config.toml
train_examples = 42238
targets = ["finding"]
channel_attention = "se"
kernel_size = 3
lr_schedule = "cosine"
Rows from block 5 of a small image classifier, named by matrix and row number. Each number is 128 + 24 x the weight over its row's rms, rounded and kept within 0 to 255. All counts start at 0. After the name is the row's rms in percent of the matrix's.
After each channel's rows are labels from the 100 images, of 14848, where the channel reaches its highest value: "responds to" is what is common among them. Only what is clearly more common there than usual is listed. The data: capsule endoscopy frames (Kvasir-Capsule).
# conv: 3x3 conv (model.blocks.5.conv.weight, 128x128x3x3, each kernel summed), inputs 64-127

conv.87 105 [126 129 130 135 125 129 118 129 109 128 126 129 129 125 130 112 111 127 127 129 128 117 125 119 128 127 125 128 126 127 126 126 123 129 129 119 129  99 127 129 130 111 127 127 128 118 123 127 130 128 125 130 131 128 130 129 130 128  53 131 129 129 130 128]
responds to: finding: ileocecal valve

conv.114 082 [149 124 127 139 106 126 128 133 127 125 126 134 126 130 126 123  87 130  55 119 122 127 124 131 107  21 122 125 208 127 130 129 127 134 124  50 130 128 135 132 126  24 126 129 125 117 128 125 126 126 128 130 203 141 118 126 125 135 129 101 127 121 127 131]
responds to: finding: ulcer

conv.127 075 [125 127 127 135  64 119 113 115 124 131 128 160 125 129 122 135 132 112 130 120  45 129 140 131 100 130 106 133 130 123 130 152 125 130 128 131 128 120 152 129 131 128  97 132 130 128 124  97 138 126 125   7 205 176  87 124 131 137 137 134 131 128 130 132]
responds to: finding: ulcer

conv.47 098 [129 133 122 128  32 181 127 111 130 129 127 115 128 107 126 129 124 129 129 129  36 127 131 128 119 130 117 132 153 128 130 126 124 129 131 133 150 130 132 130 127 127 127 129 128 129 126 129  83 140 128 131 127 255 153 129 133 134 125 142  58 128 131 124]
responds to: finding: pylorus; finding: lymphangiectasia

conv.37 095 [130 123 129 123 130 131 126 114 128 121 121 120 117 127   3 109  83 110  74 127 119 129 130 114 118 135 130 116 129  95 127 126 148 130 127 133 127 127 126 130 127 131 120 131 129 126 127 125 158 124 114 128 130 136 133 127 129 129 126 108 129 129 126  56]
responds to: finding: ileocecal valve; finding: ulcer

conv.59 118 [150 129 128 131 124 121 124 123 127 130 129 127 129 128 126 129 126 127 131 126 128 255 255 125 128 138 126 127 133 128 125 132 123 126 128 138 128 127 129 122 142 127 126 127 124 123 125 130 107 129 127 132 127 129 130 125 128 162 128 130 126 127 129 128]
responds to: finding: reduced mucosal view

conv.113 099 [144 123 131 104 129 128 123 121 134 130 124  46 128 130 128 129   0 153 129 126  88 129 129 123  92 132 131 147 130 134 123 128 121 128 129 127  62 138 134 132 126 130 132 128 120 128 118 134 129 133 129 140 132 129 127 135 126 132 130 130 128 131 130 119]
responds to: finding: ulcer

conv.12 109 [135 124 128 143 126 133 133 124 127 126 131 128 143 126 122 125 125 128 126 127 131 130 125 125 127 128 112 123 127 130 125 121 112 127 127 129 129 131 127 191 128 117 127 130 131 129 129 125 124 129 125 129 133 128 133 130 126 127 128 130 130 125 128 130]
responds to: finding: pylorus

conv.117 073 [136 143 107 131 131 128 121  95 125 132 132 126 131 130 126 125 126 164 126 139 115 128 126 128  40 130 130 116 154 136  77 124 127 127 116 125 131 132 123 136 128 105 106 129 127 125 130 128 116 123 133 131 133 138 130 151  73 127 125 129 125 107 131 128]
responds to: finding: pylorus

conv.77 087 [125 129 132 140 130 123 129 104 128 133 126 151 129 128 125 132 129 128 121 130 101 127 169 124 129 126 123 127 127 115 120 120 100  82 142 127 126 128 129 126 124 112 116 126 129 105 126 125 103 127 125 108  95 128 116 129 104 166 128  20 130  95 128 128]
responds to: finding: reduced mucosal view; finding: ileocecal valve

conv.123 098 [139 129  85 139 129 128 138 128  95 124 130 115 126 130 128 128 128 135 129 131 131 131 135 131 130 131 128 130 128 129 127  69 136  36 129 129 128 128 124 126 131 127 128 130 130 129 141 127 131 226 136 128 171 128 118 128 125 125 131 120 125 130 134 132]
responds to: finding: pylorus

conv.35 071 [116 133 125 127 128 127 100 128 122 119 129 129 133 128 123 128 131 128 133 138 130 124 128 128 142 127 126 120 130 123  82 130 128 130 124 160  83 125 129 161  59 127 114 132 111 147 130 132 134  69 125 119  89  65 137 142 126 127  93 113 131 125  71 129]
responds to: finding: pylorus

conv.45 081 [142 127 135 151 131 129 140 130 126 127 129 128 174  89 140 132 124 127 126 128 125 128 104 133 127 127 128 129 129 132 132 120  99 129 126 131 129 127 143 132 118 125 136 132 131 136 115 129 129 116 128 129 126 132 134 128 126 120 140 125 126 128 128 127]
responds to: finding: pylorus

conv.64 072 [129 116 146 138 126 135 128 131 131 130 161 125 117 128 119 129 128 120 128 103 129 125 115 129 127 120 128 129 124 130 133 126 130 129 125 128 128 130 129 112 128 100 126 113 128 127 128 132 126 130 123 123 125 136  74 125 129 127 126 128  83 131 129 128]
responds to: finding: angiectasia

conv.73 121 [122 127 255 125 128 127 124 129 129 126 118 138 112 131 255 127 121 130 127 125 129 128 129 127 125 131 121 126 133 123 125 125 127 125 129 126 127 122 122 130 131 123 110 128 128 121 132 128 127 128 127 125 129 132 126 130 101 130 105 127 127 113 131 170]
responds to: finding: ulcer

conv.41 119 [126 120 129 129  91 130 128 129 128 128 127 130 129 123 127 127 128 129 131 132 129 128 129 132 160 128 127 134 126 122 125 128 128 130 161 129 195 127 128 129 131 128 129 129 129 129 128 126 127 127 128 131 129 129 152 126 128 116 117 129 128 154 127 131]
responds to: finding: pylorus