{"targets": ["finding"], "num_classes": 11, "channel_attention": "se", "padding_mode": "replicate", "widths": [64, 128, 256], "beta2": 0.95, "steps": 12300, "final_lr_fraction": 0.05}
Rows from block 3 of a small image classifier, named by matrix and row number. Each number is 500 + 50 x the weight over its row's rms, rounded and kept within 0 to 999. All counts start at 0. Numbers have three digits each.
After each channel's rows are labels from the 100 images, of 14848, where the channel reaches its highest value: "responds to" is what is common among them. Only what is clearly more common there than usual is listed. The data: capsule endoscopy frames (Kvasir-Capsule). In brackets: how many of the 100.
# conv: 3x3 conv (model.blocks.3.conv.weight, 128x128x3x3, each kernel summed), inputs 0-127

conv.10:498485556414435496485508481505531400500497499518503502502493547503494491492500530456482468500504466500478456518327503368500507403501502495500479497501344499501505503837458492492497475360491502494506507497491486500506468496495498521508565504581509502532456501489513530497496498500500482498506543499496495506505393508466418500474500505495494502486499382502502501501499413546499488543490
responds to: finding: pylorus (52)

conv.105:502574501500502498496511639499538507503535495504387505479501506553496504506446497503497499501505502518557492487500499505743504489483574494720515498507498496501500494499504501608503499501491542502511749502502501549507499465467584506494505502497501501573484526618483502507472497506458502499503498489500504499547597503499450501624492583502501508503501498449516503497497495514475567497498
responds to: finding: pylorus (43); finding: foreign body (42)

conv.77:503515506495517535494673477497500501497500500496444510492502500501495497393500501491665500519502428501496498503455498509502496505511496500502487491498509484470497447508511466501500501490494523475500929509539496498492499489495509501500505499498505505494486504396491501517494500499505500493496504500510507506498500503502585502504498642512493502500503503494471496494499512565501502519495
responds to: finding: pylorus (57)

conv.36:494529506563386497504505648498500505507499493495494596507509498535501506498497498499496495502508565499463505496494505513498507486500509499503498497581694505499497394510510497501507492532516507492501502580490495501510497419460502575497514502510485501519488151582482503508451492464501457434534515505496514503496497510497455506501407508507468568506528498495496389473386501504509507504498
responds to: finding: ileocecal valve (54)

conv.80:494477447506499502518410501489509482484500497690503445592498499502487493541501490569500518478496638507501582502640493495442496478482500498462501511577502399500509546499489497503577652509506428428494496488482571498479503514542499481483498514543493500500507442498488510499514497499496547567529489389499483651503501470497498492501310501394502505436453498501558596507618553495489474491496
responds to: finding: foreign body (42)

conv.109:501495485506497497504500499501500498515503544504483487500505500495501644528502506523604504477512514498529510499502500501500492504498495491501500507499499498521499503516524499503513550501557459475406499500499499496502570495500502495536500500494524498498532509495493498501507496504499525684502510495500497501494500497500503498527432512498497502502506515080496513496685563522502503490504
responds to: finding: foreign body (33)

conv.29:485467455498452492493386500500594495431503437427529468491436472475418501415505490553480501498493483549502499509566498469502489495508499518501567509479497505493428494458478480385497504524608492329490495495491357499517505503524504681486494477485503453499531517498498497307456463499526503482544515496495457452493508457500432498624478501362484558478503564617467513453499459469501471499492
responds to: finding: ileocecal valve (57)

conv.21:343532605503476500477540501578565498497507497492493502512500566520497586470506500500501503512503505520616485494474475512394504495505614499481436495422508506500600519506497497509478502481447498474492527509367723509500492499502503513497433500504498523551501501494513487481529502535498496500500505499506506499252521506389509497460502503494500477500639468497518506569504476501488500508598
responds to: finding: pylorus (53)

conv.127:316526467504498498502497497504460501516486519500495502475412491549470646498496493435428499485357498494499501503501501496487520549504495515505498485513501500497503456196495500500504477458521499502497495328498427493430504489507480540504360499454490502493499505480469502499482502497503485395497399505501525503499445455458501494499503411514463511500566496496430462499488493476486504458494
responds to: finding: lymphangiectasia (26)

conv.48:540498508496505508518490513491498501514492435502502490558501523503486491495535490592526502469499502532492709431489509548488486499503502504474494497493527508516497503510499503436538430519521461364488501514534510497497500499497517491533493529510503873504506485449684472501484397493472506482506506581506501532503492499499420498557501495508505508486486498499509475503488503499499490502479
responds to: finding: pylorus (31)

conv.102:467470479509690597562496500497493511504514492493463496506506689549417512530365501532496502498436511593497466484510428501487429523511417489471493511504503503502496592506510716539410499496506504477499497498554540668496496522518505520510456508538524499501530482501508512503489427501503500496503518507345593553486503495481496501438507497502501505485466486419499518473499417486514511504513
responds to: finding: pylorus (48)

conv.85:490502579513474498493500500500510509494486492515499502411491505495500313524499513494497472498491472495478461495497511503505510464507434508505498489606501504504502490507489496497505493497492501503500501541491498615493496494499509494491728419499499505498406431502466511499494455502505492496576506502384479498562370494501343599498422466498354644483514499558502495387501500503618492499475
responds to: finding: ileocecal valve (31); finding: pylorus (27)

conv.56:504594502499500510496361490469501500548501500503506500437513506698472516511519484498487495498508496477502427498487485499489504521477493613490497492513498502494501491484520496500499490419442512436508505498495480516496498480510497460531503515555494474465521529477479495628526326471527494489502498337503545492513502579486485506726527506649498498509492618534504493427486449508495506383509
responds to: finding: foreign body (33); finding: lymphangiectasia (29)

conv.96:375374497502455497513370593480496463365502470359541393579438486490461588437505528508504509488501494609501499434619527532553499552499507494571513547465513494529501504486505532450560508547659440493497496497426503552396499505537506520524498440496510541483540498502496475391556496495496503600520492507500440400505501488507483440505496498407502512433567484510497502484565501500502476513494
responds to: finding: ulcer (38)

conv.51:509517503500407531429336468491620543464500472386513408731503430580476488479501475514479511505501470522496496505485500485469500495453501529489476502523499462504512512521559461468465487502501508511529542500506483506495499435511267480512489515485526491377557494444511503375572499430502659494510511490493429504513507511482525487461506500454505508502508489510519505556503498525489462497504
responds to: finding: pylorus (53)

conv.69:500497499484505488549465502387499501498500508499501519498497498512473501501452528488500499505493495516499507572512496215359499505500498496372511505438500520487469499499499506511499501510438500365503495504500501507501501498489503499504500504509488462501499482496510502509499497440436502450533503507498500500337500503236502437501500380501456500512507497502491474505494465495500500499621
responds to: finding: blood fresh (49); finding: ileocecal valve (28)

conv.92:509467498516495477505357500409545502425503506580498478503491518471509504503480508498499503513498497487529487477518561467497500424488485471496512537429489500309453501494469504570516508507498503500372494499461494500504502497510505486503524506504495424495502523501491505489497452455457505509499502497117463484508502499495444496532493501493538503503439478501601504469503510448501451497502
responds to: finding: foreign body (51)

conv.70:487546644497445494495509501507503502502506497507502547497476618511491500497495512490507506530506461510512506449508532503505507485502620496503484497503498498506505504542484494495513500442486500467445501489395506534504500675444499534496543410527506530486465501503522499499470486498499498507506494554515484524505502518497306579492510503609512509509518471505499411424507495502496175531477
responds to: finding: pylorus (53)

conv.91:520499496478500503502501496491576503503504497507492502527520556495506496525507500501498719501497510559567498501500493497493496494501524423492501502494434500496498562501515501509516664541515509498504507488498499510503504609548515505497490505498497501561497513510503502505508481510498503805509503479502511496436531510493493496504505500491492525476502497498631536500761516498514514500495
responds to: finding: foreign body (34)

conv.45:501515503493533491570507493487478494513655537514500498516517507480603474479474497504508504577496451501500499499498464500498427509502473448495505650485504504503499550507481502659498502486493508501483504546502491495797492499501525488508609501647478454494469510543534505499541494505469504508453742500505499494495500500500501499500511501422482498501501489495479485510503504480524508501500
responds to: finding: angiectasia (41); finding: blood fresh (32)

conv.94:483505499621449501501495501510502617529517487496502494523464463465511499486485506503499536504517508488503505495494496497585514434489511496548497501535683496498570493497485458499500511498499547501500500523504530499504504444444494491476502500505498421497505503502477496509497506456498478500500499493499475540494732504503501496503225754510510544512495502497498485491503501497456501496559
responds to: finding: foreign body (30)

conv.35:497552490552495418430312501484593498502501501552498495506489506486490409510495251550411504511501503493505481521502493497505501486453504496502481506516502525502521502505461501527501515530480509514511499497467533537414504484486507483501359513519490492515509521499503521438531490472383499499557625494502487502502514500497444382516530500503490503502467503554514501498500496491237520498507
responds to: finding: pylorus (43)

conv.12:497503365499398503509506503506489600513504498499511506513507384509501503493552500534499506501513505396502500529498503508498517496497509520497501490538531505505507500501502497495559500516506503496516507510651508228504502360339501492580502500508476507498496505502500517493468497499504493427504525487497507500501502505496447531581445504509511513605344532525500316476493500530500503504515
responds to: finding: pylorus (42)

conv.67:507734487503395491510505487503503498501499500499500493488527483895498503508498494494480495510496408558499521504494505501516521469486505502526468501501479512484503499494527496599502489505499504520501495509503500464482505493508503481508494496489499494387506502489539505459361462499502500492503511442534487482500500496498508501468508501502496532498524495506510488462487423500391515508501
responds to: finding: pylorus (55)

conv.120:497511537502488528438522499509500498499500502506466512505501566511494511491696520500500501512504506468499497493498676503504502496494496501505496483496501454501505507502373501495556500493499500504250500501498502504497481499503500498508504242510501502491502511501502499493496503500501500496501498501501490505507501499502492737493531504499503499502501502504521497408499499509631484505502
responds to: finding: pylorus (39); finding: lymphangiectasia (27)

conv.53:502493502518505499513501500501505507498513460498507589500499519498496485519496509504502503488505571509384496692498501337499509498508473536499505497499499504501491410519583497500500500497491499483510504497498461511516508501498503581511506501505513369506498499503470504513511535501506503178500495481499454497495503554500588499499505501492376507507485497510501516500501499569509503555697
responds to: finding: blood fresh (46)

conv.74:504568540515482491508502496502497507500501500499492915488533483637508553502495488504501501506504493530510508511502502500497489499495503522519522529482436519491501494502521502504507500509526503501505517495502505511496501470494525676498539503516489470444510503520488498493496537498509495470506496513516523493501504507497564606572447522536460520502679503499489440495474485505502512500496
responds to: finding: pylorus (44)

conv.26:623502500486501491613482492479505501495501499512464494482474508492498465499313580347496483496502480501488485495498505499495524516537262479495499634486498509490518428491505548517559497510550504492498503540497397509498474499507593509496557506501491476504410496499497489302540509499498500497507499503507497474495527469492498474363499525500501505490485424499500502500492471346501497470501
responds to: finding: reduced mucosal view (27); finding: angiectasia (25)

conv.22:499502508503511420410518554522512495459502493564506509523497510484489454435492501575513492733505474511332511510497548501506600476471428502497498503504515503587537499502493508502490500520469500499510504430493488558457448515472502500527521490497862502504499501499505559481532488500502493451565557508505499499517504483499503496504510505495513564504498503529485509502494496497533506507492
responds to: finding: angiectasia (50)

conv.81:503615506510486477501314540499509503516499498499501504522505524512498506502497495501496499500508505520497503460498527556501506495503500502503495501500499498503515496502499502509503499503507436370503503506499503505515495490491596569521497506509502915536502503517502500500496381477482499476500501532500514578502500508498372500523501506596506498509508482501510461494495498509499506504507
responds to: finding: pylorus (31)

conv.4:493519500629509499497499499497504467540498498501502513520669499528497500496537501488500664524828695518499487514500489497501511527541509639510498505499499515500498500495531488503580619543490500501504616505509507502507557500508515502513485478504520487546512507539497502506498517502535500489507512482492488534492499491502528496516508501505495501516501497498503524579497501500414505501585
responds to: finding: foreign body (26); finding: pylorus (25)

conv.66:468421504437506495623501482519484502246502506440497507503483483501465592481499560486495498470465503491547498493483504484491484504481497490492500565456460500494481630525487497300502500494539487499400477496341510495351485506501516491494500489645498491448524506490449495468569495497485510509521518481500437498495498503487440454476461499549498524492505504493409497517499495491554373485501
responds to: finding: angiectasia (29); finding: ulcer (27)

conv.84:487470506508506501534379489440482484530508572693534493420458528491324526503488452476499520472509482501511396500552485486492521625295480508492515489475496512709515506481546464549423505489330497497501499483416441517553505505547513464480511452490494490489509507497586490511505498499506502498499453408500494477493508493495515492490465509489460493439498493528496513497504508467494496482502
responds to: finding: ulcer (26)

conv.78:446502500521504331503502494504503502503497496225455506584572507511486449503590430503499494542504558297371505505503489522499489500497480504499509338500497499497501473504496506497501494497492496447515504550496503483513485485502497505495500497545508518512498512499517521499497499501500498359487650511495509498494492492501389510505524498529362491511460514450497504509496499504518503504501
responds to: finding: pylorus (31)

conv.97:479496709489745503506440503498487502503512502507501510573486423497503500499459418506504516616479514490499494519504502475504496529505502493502503505491499497505497498495498496501388510494501413497492493498503489502485423501534416503551498497494503489443518496525502495564454498488499504504504439498494517518484500520510537499508500499501411500506498506499481493820540505442519449541499
responds to: finding: angiectasia (37)

conv.86:494524436502536503505487495501554490508401501497498493521498643581502392494509517508503522463491515477575500504501498497516501502509493503510500483494497500500499503494503505452496470492499488506495577490527498481441532504507496513510428492502527497642503500484543506496501505480502510539495503509505505505409508517510511502578524498501498493499292500497880521534526501494497494489503
responds to: finding: pylorus (60)