From a checkpoint of a small image classifier: activation relu, batches of 512.
Rows from block 7 of a small image classifier, named by matrix and row number. Each number is 128 + 32 x the weight over its row's rms, rounded and kept within 0 to 255. All counts start at 0. Numbers have three digits each.
After each channel's rows are labels from the 100 images, of 14848, where the channel reaches its highest value: "responds to" is what is common among them. Only what is clearly more common there than usual is listed. The data: capsule endoscopy frames (Kvasir-Capsule).
# conv: 3x3 conv (model.blocks.7.conv.weight, 256x256x3x3, each kernel summed), inputs 128-255

conv.105:090115156130133123127124129106127126128130136132037128112088130128129129126125083100110096131124106125126129128108125128130131151128126129255126135135128126127137109114098133128126112126136127095129134131129115128128126128129128132126126148134082129125126124126130125128129100129124129123128123134122125134123121099131098131133123122118127125129122123129107124132097115121129129127124
responds to: finding: blood fresh

conv.164:133147129134133130036130136121122121131127128113125129152128102248169120126135121135128129129128132130142126138128135118132125128131133126127128087127138130124121116128124129115138130121129127131130126151133126099122126131129125144118152133108129125141126119132131129141115125255255067121133115115147153128135126128128128144140120087134183128129134128105149108133111129129122130122124
responds to: finding: ileocecal valve

conv.106:129133127113129127130134237132129125133128120128133128128131061125122123126130124129132116127133128102147124129135127064125126108130123000127130126108129124115104129136158126129127132135079125126130206121130132130119116129130128104181125088123125089129109135127054128114129255126124095139127132123094127123130077123174128128189117124122131114127124122129144129131160057098130129120097
responds to: finding: angiectasia

conv.221:087127152125134115130131134090129122128129165114123127129129146125129131000129123093126121129129125127124109116128134130131127132126129128181129126115143127123169127129047136127123092126128038115120129131119062126128127121130161164138134116130088128150075122127150098137122167126126127123127141130096126128113128091141095133128125119164127103164107129136139124120066065114120193129120
responds to: finding: blood fresh

conv.198:127129129132134119092255123105128124127048083127132116127132086132128124139113135109126138123101125117107052130066124120129125120137131142125131000157130128083125127131130132124149129129134127130125128176129130127133109127130127116127130135151123120122145137113091129112130142129129132134125123218144083125128129128149103130144113094128129127141129122085017126083130127128115055093124
responds to: finding: ileocecal valve

conv.12:131138124203128127118128246127130119125123000127130129127128122142150111128129124164134132125157128108138132126080128126127127124128119133118127125131123129129064130214115154106142054127132127136134129177221132129116113188129127150112129127106129025026127135116126130125126241130129124128127126125131128105131081127217125128129158127127255129145134125117127129126126129131115125131089
responds to: finding: angiectasia

conv.192:138119093126168157136131132133132215123129124128129139125113126133126128130128129131111179119132127119130128132131130117129124131130125124132126135130128255124128129110137104125128121127129129137094121144150149255123125144134128131128130123136128128118147134129115135110130125138129140127217129128133134128106127130126124119129125138123139121125143126132126161126191130128131132142129
responds to: finding: pylorus; finding: angiectasia

conv.114:122120135125128122128129128169126121187010133131130130123126130111125096128129173129127128119137069127131126127128129127128133104128121126066126139130126111129113124127084122127143132128127122125129125255130137128127130097134132129000108128144130083059128109130119129123193142136124138128126099126147115126056113138150132123129126127143123125129110127125127131127104127175127128136125
responds to: finding: ileocecal valve; finding: reduced mucosal view

conv.136:124127132114131126140129125130127100111129127126134127125126255132131123070124125120124133165115112122130117134126131209140106133124144129139114133126121124156128129129127123125125116134081100128036118124122121126132128106124121130124127126170136109108109068128130127214124124128127132128127127130124130127123128073130126129129130128255138116164136122124116128097096131126125161129131
responds to: finding: pylorus

conv.252:142129124129128126127125134131139127067000117121127081129124129129133127255122128132127122128130143125153161129120114129127122135130129169124129123129128106137124125123133118127104129178122117155161122128106130126131129115128128127126131140128117122115154130136128126128130181129130123183126117130153130123128124129176126128210125104130160127255128121126127117127123125127135127110126
responds to: finding: angiectasia; finding: ulcer

conv.153:127125128125098128087131130130130127144127130129145132128123129129111125129157130086128140128109129119128127132083125132139126131126105134127122129129128117141085127125133119127196156090129120094124135129130089122125129118124125128077103148113127127114128125131127128121129135199128130091125123117133111130149127127128107121127129119127128137126127125112008077176129126127134144126123
responds to: finding: ileocecal valve

conv.19:124188134121129131132127116243132096126129133137128116051127134139128133132134139129132180152172114129126126129133131133133094128128127109127123134130124130150114111126118116130124131128129129122102128172134126128133128130128050088133128255129130130131132131122167131124129120134129141131125051132227109127174131128128120066128166112126118111134070129144108153124145127129133128120128
responds to: finding: reduced mucosal view

conv.31:125130124126000130152003127127127039128131126128060117100128128127128129123149123132131102128134128107151137137174129128124071133131125103137124127128157129129121127128172112131125141140103103128134129125134140134127130141111125083123125028162131132130126137128125118123128168134132008142129129132126243156038130124131111127206115129130129126129132119137128126127140176129126128124128
responds to: finding: angiectasia; finding: ulcer

conv.131:128130127120125128099132128130056132128126128085131082128125128128127126128131131139149130129128128127130124131101127117127129127130163127128128127127097104132124128091128100133122127132098130128130125128128129131142122126129116127127127132096121138129130129141129143123143127241126128129127118128140126127128131126132122127154159132138126122127124137129126129114134130130129121122126
responds to: finding: reduced mucosal view; finding: ileocecal valve

conv.88:126132156115127116129133128131127123141131131132018129128131165130145128091106128123127044168119124127129127130131123127125126133131125139138128134138094127127127130133139137127132114128130128008128130127133126127135239045122160142131130155116129130124131117115174096121127127154138131097124129130043108118112131127139131134136129018127133142136122129129127127118062051123127121124095
responds to: finding: blood fresh

conv.234:129114124127128129117128130136120117128127126083130127128130124137131010130129130128129115126130128075128128128125118128123073134133129130128099125126069128141126131132129081128129109122113064000117125158000124128128130127128122129129134129139126094131129126130126126115132133128129108121128129097127114134131079092192146128152136137126129126132129129129130131125118121128000124119241
responds to: finding: erosion

conv.176:255121106123125131127185124124126132190165128133135124129114129125186090113122126141255122131132125142122127126127124133133131101142124129125132126127070203102108136124129067129123123125122112131132129105113126203129115127126121129131128137091129121127124123136131136123150125121127104127162129126129132125125129128105130120123125077131127137109255127128129130132060127129132121130132
responds to: finding: reduced mucosal view

conv.150:128131121132122126130130137130129128126132068126110109125194113133161120127124129124133126255076128130139104128129125130126122125128130149135122103133135129107126141127127124128100113122125132158169128122125131130112128255000109136250129136110148128122126128128255143135128129132132082131128133125136128129129127123132090126120128130096130133139136135141129140116185127132127105135121
responds to: finding: blood fresh; finding: ileocecal valve

conv.254:100129128136132055130117130132127095128144131199092026129130126123129130126129132200168140115137122127129127127123133102129132142128183126008130160126126122004127125185207131102102123123128127126127129129126157123128129255069091146168130128126129132119127134129129129128127105087120129125135132124137136126144134129131125129128129120117126126069122134125154132127128128136132124133123
responds to: finding: reduced mucosal view

conv.203:125130132130128068130126128131128128135128255128127130130129125127079139113133113043126133000116126127127072108130134111173120128130130125128131129129146024133117127098136111127126131108126033130119119124129125126000007018125125131127130130117129124153128119132116129160132133128125140107127042128134137127124122125129127128126051119135124127127126127128134072129128130127129146129126
responds to: finding: ileocecal valve

conv.251:129127124161122130124087129130100122129116129099124127177255128129151104127140127129127104128116129127149127011167094133125164127131152108129127132130129127085128093255128126224127118128127127129138120127126131129235128126132127150123127127128120110135128136114129121128132130132128125128127126127127125129128154128127124125144130110129128120127108136114127117126124127126112129113127
responds to: finding: angiectasia

conv.94:127134129121165255128161128128128113130127126133101136127080130093128130174129131139130129089148107127131147128122141132128121141130125143137131134137123130187126133123150124098126125127128135122130132127159242123127180122139135136139129130138125129132140122130126194129131112125128254122125120123073128134132146255109122125107134124123126127127152141091155138119127133153131131139137
responds to: finding: reduced mucosal view

conv.22:037125128129104126103128130129127100125127132125128102129124136130126126129114126127077119128134128127130123125128124131127104129113133129149255128132128127102124138125183126127132112128129128129128127134130129129127127125101136107127126099131119113128138080128184132128103129128125125129123129130134128126126126127130128135130129127016122134130006137104122127128128127134125128132128
responds to: finding: angiectasia

conv.244:141155125139127091097133139107130117128132116111158097125136118255124130127132124129161133132127138131128131099122141120134128129127133197125122067131090117129129131137102135136126126132147127125255133128129125094129129130125112163113148130116149127134121115136135124138080139221255105137124127129121129129134127120133126168143118122118128117142133165126120092121127129118122127108122
responds to: finding: ileocecal valve

conv.134:123131127127129129127128131131117131135123135135129094127221070134128126123131132133130143120139126081120000133124128122129124124108166118123129114128119127070127107126129124120103151127128127127126129144126129126255124125127128121130135129135129125130126118125130132072125153184143126124025129127119010124130132137154132130134114068131126107168136135130124128137127113134130067127131
responds to: finding: angiectasia; finding: ileocecal valve