From a checkpoint of a small image classifier.
Training: 12300 steps, held-out accuracy 99%.
Data: trained on capsule endoscopy frames (Kvasir-Capsule), 149.1 epochs.
Rows from block 2 of a small image classifier, named by matrix and row number. Each number is 500 + 40 x the weight over its row's rms, rounded and kept within 0 to 999. All counts start at 0. Numbers have three digits each.
After each channel's rows are labels from the 100 images, of 14848, where the channel reaches its highest value: "colour at peak" is the nearest of a few named colours to the mean colour under the peak. Only what is clearly more common there than usual is listed. The data: capsule endoscopy frames (Kvasir-Capsule).
# conv: 3x3 conv (model.blocks.2.conv.weight, 128x64x3x3, each kernel summed), inputs 0-63

conv.45:502581503499521493505508454502525508533510484505497503719504464500504500501497511505507500501494502426527502502499506475525525508500503491496495496650513502502486499512518500407501500521506521
colour at peak: black

conv.78:522502501570503501505574514497584514500497494500499617491487506498499498505628500503496508508559541499318509500502502508506517502497501500501501502491387501468501516494497499497501513492503502
colour at peak: grey

conv.70:496406489505508692488490516584503497500626499487499527497498502497498520523497501521488502505531597504501505447588502498488504502498466438501508501491507496497539499470518508504504531506511503
colour at peak: orange

conv.14:505497497532508481489511523506524495468495499427555516486499491511512502483519505499501508503512500505520493484484500495512487501498547289498505471498511312542501501501522499501500461500509500
colour at peak: orange

conv.116:501502504495499496502516498367501482338302530504501503497506501492501508493500502500515500522505494503503501495500498499499498498492502498500503501454500498502386460518502499504504496501495498
colour at peak: grey

conv.40:503497501509498500502505510496501509501499499500500500500499505498500388500505500500500501506500499499499509500496500500498500499486499500500231502497499500501501501500500500387440500499499492
colour at peak: pink

conv.25:499501502499508324501500500501510504502473520502502503501505515320501499523501501500504499505503501499510512497336514499506500508500503500500499502467497501502411498501499498498499506497497512
colour at peak: pink

conv.85:472496551497536501495502494475498494497493517495501509499632499499497518491505501489588500495496513492513499487501494491583496506487497494500513506502504497496471500745501501503495495501462486
colour at peak: grey

conv.27:531491524479561490536511503496516480473403498524502501496477494358527510487519512494498502497500504505505496500491498499487496471452502478499541509330507503468416448490501498534503494498379486
colour at peak: grey

conv.105:507458494503480497503500509486503504496469498500500500500499502493501377500501500500502502510502492453502509498492472448494499500480499499499293507482501500502498500501500500386357500498496485
colour at peak: orange; grey

conv.3:385512522499498455495532419503535494495473498575694513500501493489541524512510539503563506446510495430582497488442495496543498491503512501498497507506504527496453487501486518478494491502483494
colour at peak: black

conv.23:504502496497713499502501510491497504500478573501631492605505499502490476458499501512540494580500494500496501482503513501501500503499500500437499509509499499581503496526501501502499483500494500
colour at peak: grey

conv.13:491499504509497502485507498491574497493498464496577602491411497504501464505509680479493517491501535486517473516505489497470441497522498499501493499414462422500501587429499499498493498499525501
colour at peak: yellow; orange

conv.108:500502509456498500501519498276507467446464500505501498482499518456504501497521541500502469498563497501449500504499496501500491466504506503486501451501381502429476442500508497500503506526435490
colour at peak: yellow

conv.47:497499501503510513473496514501502500438502499479505543256504497513504501498523524499496499500552518508501499472525499502505498501504514501500501464508492344502555504503501498502498499512516500
colour at peak: orange

conv.63:499498497503538503497491500502502496500499495500503505501509499509500604500497503500495498497497550562419498481517501587503500499499500500499656501498480502497507502501499503709511497502502500
colour at peak: grey

conv.68:501501500497489500501503499484503479501495501503500501500500500498501503501500498499501500500501498503500500500500366502501500358502500501500501501500499501499500499500499499540501501499497252
colour at peak: black

conv.103:490500521487571503449505500481501457495494549497566502498497486499671508499501686503510502486519566499539499489493482497493498434501499495502503492496503495481475418498492501504490498492497461
colour at peak: orange; yellow

conv.115:494491504491565554474490474560464523496481501489519546494503583492499503449521498505525495536503641484494508518570539500508498498429501477502488496520501490654545500497495505501473392500536512
colour at peak: orange

conv.81:509323496452482499555489536502493513509507498505495500501500500501504493502495500499531461512502481539504508501501489500495500495498492498497457501504505502506498499511500497499318504467367431
colour at peak: orange

conv.110:502508507516508490497511496492503493503501521565498506501529496518591504495520730503503512494586552503499500487509504500509498494425615504503500502549504500505503523534518499505499498498502504
colour at peak: yellow; orange

conv.59:517500564506466501427504438511591543485505495479495506495504508465503506505596501503503456542506495422451504576504429493492466492454501498505480539498491573347489497497587498493489504499468493
colour at peak: orange; grey

conv.35:506497492440489489417527544468499452558417497518501501478481491433500501480533501497483502506515507484497505470468447628494497467482505457500494475365498450508396488488492511511412493504491457
colour at peak: grey

conv.124:524503513516488498518512508403548504504496498506501548504486500430506487498515494502488532512498508500498500472297489497497503495473412495521495502409460504488444530494501379499497497496503494
colour at peak: grey

conv.42:445498386498499503374487500507475423487513503424501503551495482497487524501502503516480499523511495503509372491502501459514495502497499484501503499501505331556506496501500499502501480499500535
colour at peak: grey

conv.100:492490473504516539484507510493477474471493468464482444502522551552452515497396515694494502486505477500480378427502495492498517499497500489499506571578511499499494497478482501494505491504517500
colour at peak: orange

conv.92:494503427500547485498503483519513503504490506498505552501497500501500501502504500504497506501502509489527501444491645497516501618480501495500552509501538499502502514496499502484619492503515678
colour at peak: grey

conv.122:501490479503497478400505517490504505462416504497501498491500500491497360473503534504501505502496481503502500499488482483470478505499501498492438496279488490499498495504503502431502498500481501
colour at peak: orange